From a checkpoint of a small masked image model: encoder width 320.
Rows from block 5 of the encoder of a small masked image model, named by matrix and row number. Rows with one number belong to one neuron. Each number is 128 + 24 x the weight over its row's rms, rounded and kept within 0 to 255. All counts start at 0. Numbers have three digits each. After the name is the row's rms in percent of the matrix's.
After each neuron's rows are labels from the 100 images, of 14976, where the neuron reaches its highest value: "strongest on" is what is common among them. Only what is clearly more common there than usual is listed. The data: microscope photos of single blood and bone marrow cells. In brackets: how many of the 100, against the usual share in percent.
# fc1: MLP up (encoder.blocks.5.mlp.fc1.weight, 1280x320), inputs 180-215
# fc2: MLP down (encoder.blocks.5.mlp.fc2.weight, 320x1280, transposed), outputs 180-215

fc1.418 138:126125128130158161159110146134124125094161097142085115152105149123114112150085151101092162124128153116077137
fc2.418 156:122137122080094118115144101180149130152137163133143134053133168141111111118147137110131137079099121126176113
strongest on: cell type: platelet (100 vs 1.1); smear: peripheral blood (100 vs 16.2)

fc1.481 149:127132158120130094160100114097097134149096139167151134158122126109148115094106116123112121132158139138121112
fc2.481 133:112131110130115152090126156144129100120117103100126143098079094093149106148197111106124141149135108096121126
strongest on: cell type: promyelocyte (35 vs 6.4)

fc1.528 034:118107129107155190150116109085143140148123159139099152114115110150108131138146083119141143110124131120142182
fc2.528 030:138110121149094129136135141147141083115166124152138106099172137121148154070162151127122121136126105107147077
strongest on: cell type: erythroblast (50 vs 14.3)

fc1.364 177:131161158142140108132144139125147148109120133126123125175121131089136084111108092128129100105153111076105146
fc2.364 182:108126160091115134115104124144150112114088149096160144156144137125093146136157089123106124083139171156151106
strongest on: smear: peripheral blood (52 vs 16.2)

fc1.466 105:125130100164146075124117177133159103066094132090140121138149131117119067157113136148151164097127143154098104
fc2.466 105:150112148130121179132120109169134128177103111172148157158083139122170147145120097098158102130125137149159170
strongest on: cell type: artefact (29 vs 9.8)

fc1.299 034:135101151162124110122158114124094111099121127139102140170095125178154158123143154130104107162122136130121120
fc2.299 031:113126136103133147161096136095145173172155106111150150106133127115118149118110112120112177081159125108128121
strongest on: cell type: promyelocyte (27 vs 6.4)

fc1.189 130:109153107122131086142119143139166156115148159109145122109109133114113110140128096119128151088159123103181105
fc2.189 135:151089139167115173099099107175109100067139072172135176135143108134152154120116148138132109128131153117145120
strongest on: smear: peripheral blood (100 vs 16.2)

fc1.661 077:114135117152148128101148129118130082135178132103131124113135101118127125124137141134156135122151152153151154
fc2.661 069:131066117102132147176147127172112136159105149104152148116086142117121116153119079159165133157165111122120100
strongest on: cell type: segmented neutrophil (56 vs 20)

fc1.433 071:108140114128147157144109122171179159099137156133129102121119159145148118146135152154146134178189113167116106
fc2.433 068:108160101165126146106140169118123102136134086116119123160123135127114093086147093070114127124111147089158088
strongest on: cell type: proerythroblast (25 vs 1.5)

fc1.203 084:115108100099133160130166059149135103109157117118131128146118145125131200152107120121159114192149105114096138
fc2.203 089:121123121147141110107084125114155100121119153156115139146173102135091139114126105157123092127085151141118126
strongest on: cell type: blast (26 vs 6.1)

fc1.251 140:126124123169129176102132113171125095058076077097120113107102113115121125153144096138141161117124129157103107
fc2.251 139:129130140103093111162138146094146152163157143132089114130104127098137121142121155098116149123123102154125136
strongest on: cell type: eosinophil (27 vs 4.2)

fc1.208 136:146104109159123134132129080114109091123133130136119154097150163150108135106113117138115166103071129098123132
fc2.208 139:103119136077127124113106158134154114146114140127108103139099101133166102127143145124117098145173138114155102
strongest on: smear: peripheral blood (78 vs 16.2)

fc1.455 058:131117159138133144130104124092106103091135132161134150106153122114127132168143151082120120102136161107148112
fc2.455 061:130126107068120141100126150149147113154119169135149116127106166104165151150123123154144138132169096109146135
strongest on: cell type: erythroblast (78 vs 14.3)

fc1.406 079:145112144056139120147119116107098091120134110104102103146112131111130107136135119137141108102161142117130140
fc2.406 067:138139120170118104113143118138113114098158181138082156119125132127148142183122124118140100124070175123084144
strongest on: cell type: proerythroblast (34 vs 1.5)

fc1.8 151:107137200136124092152144116108132161098107107143099196125100129126110154159146120107086108165083147151143178
fc2.8 136:118120125172181150113144127161157094136155148110121095135165096140108128126142122076140089171149102140142092
strongest on: cell type: erythroblast (45 vs 14.3)

fc1.562 098:108150139164176132149165168104129080131143117108119136115169096151085177110135158096119134142105149120092124
fc2.562 103:117128106099099131116152099127114151132156158152092106117083111136162111138127103118144146113140096123173124
strongest on: cell type: platelet (99 vs 1.1); smear: peripheral blood (99 vs 16.2)

fc1.76 117:110114096154130152116144110157143134161142133138103115160103181113103129122134082125112128128126123095138116
fc2.76 121:126114133143140087138110108115149115146163133056086129092117153164118148154153150124104107132121123160130106
strongest on: cell type: platelet (67 vs 1.1); smear: peripheral blood (67 vs 16.2)

fc1.397 054:096141141145133127096123111111139087135131133150111135187129125140158081124104141148125113128135115133123119
fc2.397 048:141131138110094179148111135147143166095137176139141104154158135120131154088170104140124145119127146157119111
strongest on: cell type: lymphocyte (36 vs 15.3)

fc1.598 118:120103114155162085117141157177163122095082146143090130115148127117159111155147131137168107156087115161105098
fc2.598 124:170119138135101119160136104094132121128186117120119149129105109132099117133093148150142119109102158154132135
strongest on: cell type: promyelocyte (29 vs 6.4)

fc1.743 109:117099152158160129112099167122147122076146116111171118137111169151137144135078131137072138125114133089126125
fc2.743 115:154148109129099120113118129106145147157123129102113181079129107118151136175118137125111140118124119140179107
strongest on: cell type: erythroblast (99 vs 14.3)

fc1.153 045:133116145156082145119131126160129121136130131131126126136149151121163122157102131129147085140175063136117134
fc2.153 037:133116129156181137127090070129117046132147130161174117170133137161157117140118114125123164128118149076110152
strongest on: cell type: blast (27 vs 6.1)

fc1.111 082:130124171115123134133113103127119166122141156154178083073101120143125152113146137139148121145082138101141114
fc2.111 093:119124116147116158104110114141117075112146116133187177101180154115119128121087137107098093120109130152126130
strongest on: smear: peripheral blood (86 vs 16.2); cell type: segmented neutrophil (52 vs 20)

fc1.714 051:154088110132175129106115091106099146113127104149137102147138169150153112097091124145134144105134139102128168
fc2.714 046:128161106129082143086136118121102071106136107140116134118168089093134134149153119127094138118075116107135105
strongest on: cell type: platelet (73 vs 1.1); smear: peripheral blood (73 vs 16.2)

fc1.454 155:104117162102101115141096144098112125126109095113156089157103116132162135078101124089152102122121114111169094
fc2.454 197:103164104136143139102189113111094110106161116142136150119092080137118112147155117130135168132121158146095157
strongest on: smear: peripheral blood (38 vs 16.2)

fc1.108 086:137146154121127159146110109119109106134129131146092141126164207129096122157114153120117118090099100129112148
fc2.108 069:147104122113152116110126109151147106113102092138135090147108106163161108074134135138117152140122175151124076
strongest on: cell type: artefact (77 vs 9.8)

fc1.49 139:101120113143146134129079107125174064169074168117130145102120174122132127131117154130130137112128140132115098
fc2.49 134:137108157126110111093081074112089127119160142161121130161172152143125178123109115139112066128125129159150133
strongest on: smear: peripheral blood (52 vs 16.2)

fc1.310 077:117140141107132091091105088094136124121146132102099151130102126139152162167127133103093111089116093124128094
fc2.310 064:131119114113131146139132138138060175094085072130132142147203123141113109062096125147145175118139136144125189
strongest on: cell type: artefact (28 vs 9.8)

fc1.408 171:115156147093108121161119133161090141098108088102133152139142116099136126118134086128139131105137093112116137
fc2.408 165:119128152138118128100141128109145117162109151118136070117125078132122183162127140139146136178130159118123122
strongest on: cell type: eosinophil (42 vs 4.2)

fc1.213 116:122126149137173112165135099111154154102097134158122144138172106130129148096135114146112086098149116165112137
fc2.213 109:187139139134171128110142183135111154136128142104149112110138145096116098134146085124121169135136120139121184
strongest on: cell type: promyelocyte (65 vs 6.4)

fc1.446 015:155148130147173177134112130097101134157126143112082099116149152143145118133147143127103149130110188159147107
fc2.446 011:091114139091120113149133133097166144097104148121168112139157129142160141096140139142142140137126110152144100
strongest on: smear: peripheral blood (71 vs 16.2)

fc1.532 023:103123158096144110110106097141124108100109167146118130161132125125132142178156143156141087133181113138089131
fc2.532 018:133135095153134104106099130064112110149176109138119134092141123123103141132091131150116131153143116107148161
strongest on: cell type: lymphocyte (36 vs 15.3)

fc1.206 042:141108096127213087123135133158147138145167134117086148139147120112095149144111150137104088110106127125156175
fc2.206 040:107127153141084146092150132121120085173116126137140118128125123149140088076111138113180144142149113151164135
strongest on: smear: peripheral blood (39 vs 16.2)

fc1.79 094:136143120107130128116113139118118136138088120159107142113135121085128098210131103175130112117139132134107132
fc2.79 109:109122135195119135118153103174116097087155140098156092142073150191140168142135111103109152100136107138189114
strongest on: cell type: artefact (62 vs 9.8)

fc1.434 177:129105131093152107163115151156124142117129083115126112189172087118160161139181131127164131139138125142102087
fc2.434 182:130107119113102118122108169115102119125154135115109138100133105106145165136153130141127129140149144102108123
strongest on: cell type: eosinophil (75 vs 4.2); smear: peripheral blood (45 vs 16.2)

fc1.28 161:135114128131148164151092125138140118150088145121136142145081098111114137163111135138146122100135150146099086
fc2.28 171:158138138087124177137161135152099125062103134174136124121120126131113101135117148122093140119139126144100098
strongest on: cell type: eosinophil (93 vs 4.2); smear: peripheral blood (48 vs 16.2)

fc1.582 118:099148139168102134101126150148143149123147121121111121125150123130092143141122174137095132112124146095171119
fc2.582 108:139123106114131129134159169122089133096124109112123151106113094130141084131187154114131160172130123109110116
strongest on: cell type: erythroblast (63 vs 14.3)

fc1.211 039:138157128150126126141113132163112095133110117132162114167139123128144138177129073131137136127144155116144119
fc2.211 032:143110116097132108141090175131153133142159110128105143112098158185126104093157180119184153127108097163127103
strongest on: smear: peripheral blood (93 vs 16.2); cell type: segmented neutrophil (53 vs 20)

fc1.210 092:104132126146125159143113109104126144114141111121108111097129102106141129111129061099134180148066126178112145
fc2.210 102:141119134114119144156149130171152100142109150160181113154142146086154095142118171089099056139153137111110143
strongest on: cell type: eosinophil (72 vs 4.2); smear: peripheral blood (55 vs 16.2)

fc1.245 075:115133130118132104127111140163145139133108107170094120153113164112114134120176133117104133077119152084158146
fc2.245 072:105149145168088153098108128130141151130126119139141131105122139151154124136134147102156109107124111127130126
strongest on: cell type: platelet (96 vs 1.1); smear: peripheral blood (96 vs 16.2)

fc1.36 050:131127081178122090136131146114140155142116137137115136190158120190138124139143118186143096125098095104162104
fc2.36 038:131117090161127142123149153139077091110123130110111133097128148137122105121142151106101174101150124126097121
strongest on: cell type: erythroblast (36 vs 14.3)

fc1.384 119:105114115120136098148116130162106108108111123108117153129131126109090091148122125169080166114100120127120155
fc2.384 128:144078095109136130131164151076181134176155120122113099099114128123174122168131159093150110156098137106140090
strongest on: cell type: artefact (34 vs 9.8)

fc1.417 095:073178134157133165129120144133109131167153132124115125136127083090152131141108142131134108149109148087137110
fc2.417 090:160109142122117139140135138107146121087129118101161128167109158140109100078145103103099129103138169131132101
strongest on: cell type: erythroblast (41 vs 14.3)

fc1.650 133:128113152141164151144126138145103089150107142082111137147115129136137126133137125171086125182160129139121100
fc2.650 144:138172059136114114092155134141138129104129098110117144136139140181141154114136126141161115148112129145170138
strongest on: cell type: segmented neutrophil (85 vs 20); smear: peripheral blood (76 vs 16.2)