A small masked image model, trained from scratch: trained on microscope photos of single blood and bone marrow cells.
Rows from block 5 of the encoder of a small masked image model, named by matrix and row number. Rows with one number belong to one neuron. Each number is 128 + 24 x the weight over its row's rms, rounded and kept within 0 to 255. All counts start at 0. Numbers have three digits each. After the name is the row's rms in percent of the matrix's.
After each neuron's rows are labels from the 100 images, of 14976, where the neuron reaches its highest value: "patch colour" is the nearest of a few named colours to the mean colour under the peak. Only what is clearly more common there than usual is listed. The data: microscope photos of single blood and bone marrow cells.
# fc1: MLP up (encoder.blocks.5.mlp.fc1.weight, 1280x320), inputs 252-287
# fc2: MLP down (encoder.blocks.5.mlp.fc2.weight, 320x1280, transposed), outputs 252-287

fc1.710 057:114109111151099143120159132168164106156140121142098104124136135152116162132116160120162117130079119133173124
fc2.710 051:154168109095159111118109111110146131129119098133164126174133134075144086156100121135095137090130125138114121
patch colour: white

fc1.629 136:115135157117120138087130110168143154141163122137126129117137162127121122156119129146131138144128109135096088
fc2.629 107:111136156110106150132146131080142152105105133134151142130104126131138132140123127140108094122152133117098125
patch colour: white

fc1.150 080:134143117109135128165101106077133145152147139102163108128115096115171139137153130141118100123108153152175158
fc2.150 074:079089121124173100140140153159151139112146115124107162108180154147079118148055179114123161127176135116110073
patch colour: blue

fc1.221 015:143116184137136084150118139161143102133159120098097081110123137136130163149137122092155147111181152149149118
fc2.221 010:181148095132111082096171099135153104126074163138096108098149125107152104115156122140103111121114150136123115
patch colour: pink

fc1.403 083:145152122110141164131140140103173130134114133171165142115159124082121132163136107123121176161126131126119125
fc2.403 073:141101094154096137113124114149093127156107158181107101111111105141109121091112083100129119127134132129069154
patch colour: pink

fc1.585 117:106100148153146107119107114153164140132100176095109137116181136158150101129181113146119109126112135128090161
fc2.585 107:120135110110154123133112105105137117136112116124172122142160120089147106133098156122163153114132152153100127
patch colour: pink

fc1.340 147:142143156114104113106126111093111142125147132131181099138096123078121146122177114127136167127147158100107133
fc2.340 158:153143120118137132104154133130119107170119100070125191129144157130112101130143102140145153142162168094110141
patch colour: white

fc1.134 127:148158143110111122087137147115126143141128154118117110124118112119122148137123117165171138098126158070133115
fc2.134 118:135130111103077126168087118143132126152123080143154153136169119144107165117098163104127127144126129138153111
patch colour: purple

fc1.431 100:181163094121148179089102122117145133139102111101149152138158147102114131134127119128178103148120140114108110
fc2.431 089:130126155088124078120092124143138129140123140111106145111137097147130140151124128099136129119143166104101084
patch colour: pink

fc1.362 129:117160115140103132167122156119120143122173113088128123118127171166142143112172084180143137154113160101126142
fc2.362 126:132137105161146110122131119147161148148051109102084099123087108112089146148107121110097099111159126151140126
patch colour: pink

fc1.167 073:150107123150123100142149142170129105096151171139132120151132103128115101097140127155120117139121158126104160
fc2.167 062:120099123134130143119136087104104128164089096135135104081137099111126127147098104124112165115137172118134132
patch colour: pink

fc1.111 082:143172114137125122125154137144109145108122099118148139138108123077104124144156103116146136136123097129148144
fc2.111 093:075117105143161109122146123101142126168115119141150142168115115097133107074112136143144160144111171100147122
patch colour: pink

fc1.492 087:118097099129132143154137118096206121149138152180141126159104149140171146114146136110114113136129103123122207
fc2.492 070:154121149115078134124121129158145129123170124129130108163130136134112097074133179142117100126091146128085140
patch colour: white

fc1.648 105:130134129120086090072151112139116171085094128172138099135132111103122099152166109063117129132150154079138114
fc2.648 109:105109115163166142163124079101095112142103084080164180101124174105132113093099141147119128135137143159171143
patch colour: white

fc1.481 149:102159185113133136123115183125156155135166128100145128129146151125124159104141152141138096120177103143152097
fc2.481 133:110152110172146135102124146169124114119107125144100091113121143164127088123134092093119098151113103099146193
patch colour: blue

fc1.19 080:126125181124154125080139147095105157125159126112118123170153156099123150087148091128143188088099125129124065
fc2.19 070:127141129136127134122122097142170091176112097139127081149109152072101126143120165146106138098100158126131168
patch colour: blue

fc1.531 039:130096139104096124127174100134127110156118116131111102117182138103135125172130119135121135120177149105118136
fc2.531 033:160127182124104125115103118135110120148106070082120164157120172099132160140160115095102093121086131132124124
patch colour: pink

fc1.518 122:170168095102141141148142101108087130142093126138120067134140146138139070146148168153115142123128107111112110
fc2.518 135:117102095130116104107131118166135171102133124140190156125118153136110138152114124097146133119138168122135143
patch colour: blue; purple

fc1.367 037:155143119088082133113117142108092111190089099116127104120140113133090144118102119130180133135108116134093089
fc2.367 035:130103153107162148115124052176140103105137133109125136153164133076115129143146175096116148154165136087103148
patch colour: purple

fc1.81 107:098077130108101167101137126106114142136139085115123148134097138118118093147154089121153126134110150067067142
fc2.81 100:172075153112082151108168126138102107118138129099142119129087113116118124159128152107115088094117170145140116
patch colour: purple

fc1.581 114:114126104132155130132101110114180092153095143111175121154111143133089144169126121113137087096105168107170157
fc2.581 109:158110153135058116117125135147079109100153091143101133118133144156123123122136155109112121161139151120082158
patch colour: white

fc1.348 133:090135108090168121155093119127135135184152119136162124140117127146171108116138116120182145132078115071136154
fc2.348 149:143133167112117137169131160125109166114127121106111121088150133133105115169121162101082133104144171140136082
patch colour: blue

fc1.332 089:144130142151161151134143111145130169121130130154083121132115184082142101077134097155132138149115114141121151
fc2.332 094:120091156160153105156151105124154111116114113114160142120147067178081118143129083088147098126129123133138126
patch colour: blue; black

fc1.353 037:131109137099126150121138167143141154137124138104138181107146119131165143086100130114158102074106115150121114
fc2.353 027:162148128133088135072115120108143109139134124106105094158089153168101128137132117136136092120135149156144152
patch colour: white

fc1.48 084:160151135105149131136110132168143131124086129140091110176103125145069154147145124091128122130128137144153144
fc2.48 078:103119148116138123106148137101136120128151133141144096142122094120154152138069134128077118166151146148128119
patch colour: blue

fc1.29 069:113163118132159138158214156163093115097129150100117113112136102130107110072145107112088151148083150136135130
fc2.29 062:124118135155149151147107139125148112125136121129150122155147124189118107124094107112148148153099113144109151
patch colour: blue

fc1.445 084:147120126135120127097100136152156133179126123156135118127145146113134131178104171110115169170131128102159158
fc2.445 070:142127094121127157161124124151120101124130156120122151137075116092115145137148110130153111147068137154162106
patch colour: white

fc1.627 144:115141110148153183124113112085107124138118176127178148120066147119091147139124116153171120147152133114132126
fc2.627 128:147101096111127132115112095165140135068145182180112101113161104119106116166145112125155114155092110123131156
patch colour: white

fc1.208 136:135114134162135172139155102174144118142151112147158127124102120093109158158103105105116120126102121103095149
fc2.208 139:164103177128120075088147125109135133079139158122151152161137107117128090111176125110101120115151144113174135
patch colour: pink

fc1.131 081:172096162133148134124105143093128095114167145144142182116125132084110129114172128150102102139135164136107135
fc2.131 092:073143112100132096122157090168136144169086118147149113120113101139110122112119124129122135152148080176135126
patch colour: white

fc1.112 146:110161132123162108110144138161099117126123123151069117132157116156116146094124121149115132143183129115139163
fc2.112 143:143074116115131150156145110120147132132156125101136146126138132125134072131125121096132146137099127101149146
patch colour: blue

fc1.75 055:128109145114123169152173109131160121084123136149149146105120123186064145144164130134133135135100130105138127
fc2.75 046:138100105120117123083105125096102120109144183127142076133147137114170104119102070130114137156104163112113086
patch colour: white

fc1.69 109:108148143149102112143125114104114162138118124122183122135137103104149103148143152119106157128153134087118110
fc2.69 121:154148168081180105102149136124150132148113089126124156092123127089150105116152110084151139088127124122091171
patch colour: white

fc1.174 028:079170134150136124098128105142126148151122136133105129129164117138111165086117128120143180140173098108129169
fc2.174 022:154138116115112154159142118082142140146102129110093132112126125109146127133146086144118110151135130115117092
patch colour: white

fc1.240 127:126112149144158157140121123116124129083137144115173115105150153114105088104120136156134122151138130120135140
fc2.240 134:117121125130110119075141152157107130126120113143128107068127096129158162219106134145105151118108161120088141
patch colour: pink

fc1.102 108:122095153139144143110139111111119132115134123152158130139131120144152088144131142189182106116119114148122137
fc2.102 112:117179118171128133105095121106116142131145103095122120120153134132123145137171107171110144160110148099169100
patch colour: blue; black

fc1.759 157:128145128107147136124138104113095134119139171121158118091148185096131145135140090178088131118121140118113118
fc2.759 162:132084124138137124123117093147108189125099126078111168104126164116128139152127134146177147146104129172130142
patch colour: blue

fc1.708 080:144095137107128138141124123067155122080142143140109128093127128116119092162142126126105180139166100110152102
fc2.708 079:118163130122107126151105148114139146191068128136148144145119139094135103117118108122081092114119165107106122
patch colour: pink

fc1.707 157:117141118155134114123110128143154121123127129107091104145141094154130106143117111092094160113120145109162140
fc2.707 149:160094126080141145136146141084108121121164126160121128162147067142131118112127153123174108134144150131109099
patch colour: blue

fc1.92 105:140173123151117136114133122115099115099144091116111118118131090102138161122193126137132160147156144176126142
fc2.92 099:139130162085133084142154173147142126133160089110150127097125168166157122132115116157158117099123116138144091
patch colour: white

fc1.262 084:138079142124130129146106123133160105165155031134143127127147131113150139110090116127116138075118120147149144
fc2.262 078:128144087153133105175131128122090142119128158111128139100129174092142142119152129147141157139122146114115158
patch colour: purple

fc1.418 138:116111110102126127140106149128122138158118166159144108138149123146105110156132100163105133136156149111098147
fc2.418 156:164138166104146135097134088112120147129153136129111146097068142135165127090168136149131144127104113145134108
patch colour: pink

fc1.287 024:130108151125114097142134129126129109109162120134141117115114086109121097129129135109114149135152096129165150
fc2.287 020:131114098126125159128134124140134158160111110115155112128124144181105113129080103172118150109111117155109150
patch colour: white

fc1.267 091:081096112153104101130156158103150137169135123156122169114131118127084129133134170125112126110113120175118150
fc2.267 074:140138148107170165143136089134161104080100116100153113148165149127110104156150119168180130146154138136104122
patch colour: pink; purple

fc1.579 045:146137148120128105142095114175166169149160102058134110121106092106110164116166171081129139136168094107130101
fc2.579 035:137071142128101090113109133106163112082101106126162112145118129143129173138144129164115109101086134133118171
patch colour: blue

fc1.631 112:139119102129126122120126142100143133154138166152165164136175128117165183089062143126113132151126141141133101
fc2.631 117:149166110132149138162140115133089154153112077112132158136115120120136121098120139127150145111145100125134138
patch colour: purple

fc1.182 105:134095108141108148127118138159115107163120092119084218135174146122099114141110119135147126115169091148127122
fc2.182 099:102136151151104118137137152114135119153108128107150103081117077154162138156145110148163136163152129124142149
patch colour: white

fc1.665 151:132118143111148134139109173150125137131137082118150166162136113148138116102133104110113112113122078095134133
fc2.665 161:172086131090088186132156111091118144118140149162153097134130091158112090174141152132119146136109179153121108
patch colour: blue

fc1.455 058:106131138145087148101116129123125135105162136161147089092164144119164141119163151122151101123091138124060130
fc2.455 061:142129120139160177140125120121109124130153090157110132128134114118104119168097119119153142119144134122126187
patch colour: blue; black

fc1.205 080:134135100124088085139098136129106166165151118101103146108105104154128131127111119099104128108110170137159117
fc2.205 069:095118140145131136154167102110138093093097151111118129141109117141133130168080140096092065148112102122138138
patch colour: purple

fc1.534 081:130134130118163095125105112147133150161147080154132108120088090109153187105118098099144121099112140159108156
fc2.534 074:144131135131111159114096100141118161094161144130153106110102126109098122167138108148127123135109180103162111
patch colour: blue

fc1.120 081:140148127139115161124079124160086109119108129113172105111127129118120153152163147161142149124125122163139103
fc2.120 080:102132136153102118102134145117126126138147092129143179150125122111119098113081138138147141127138136084151108
patch colour: grey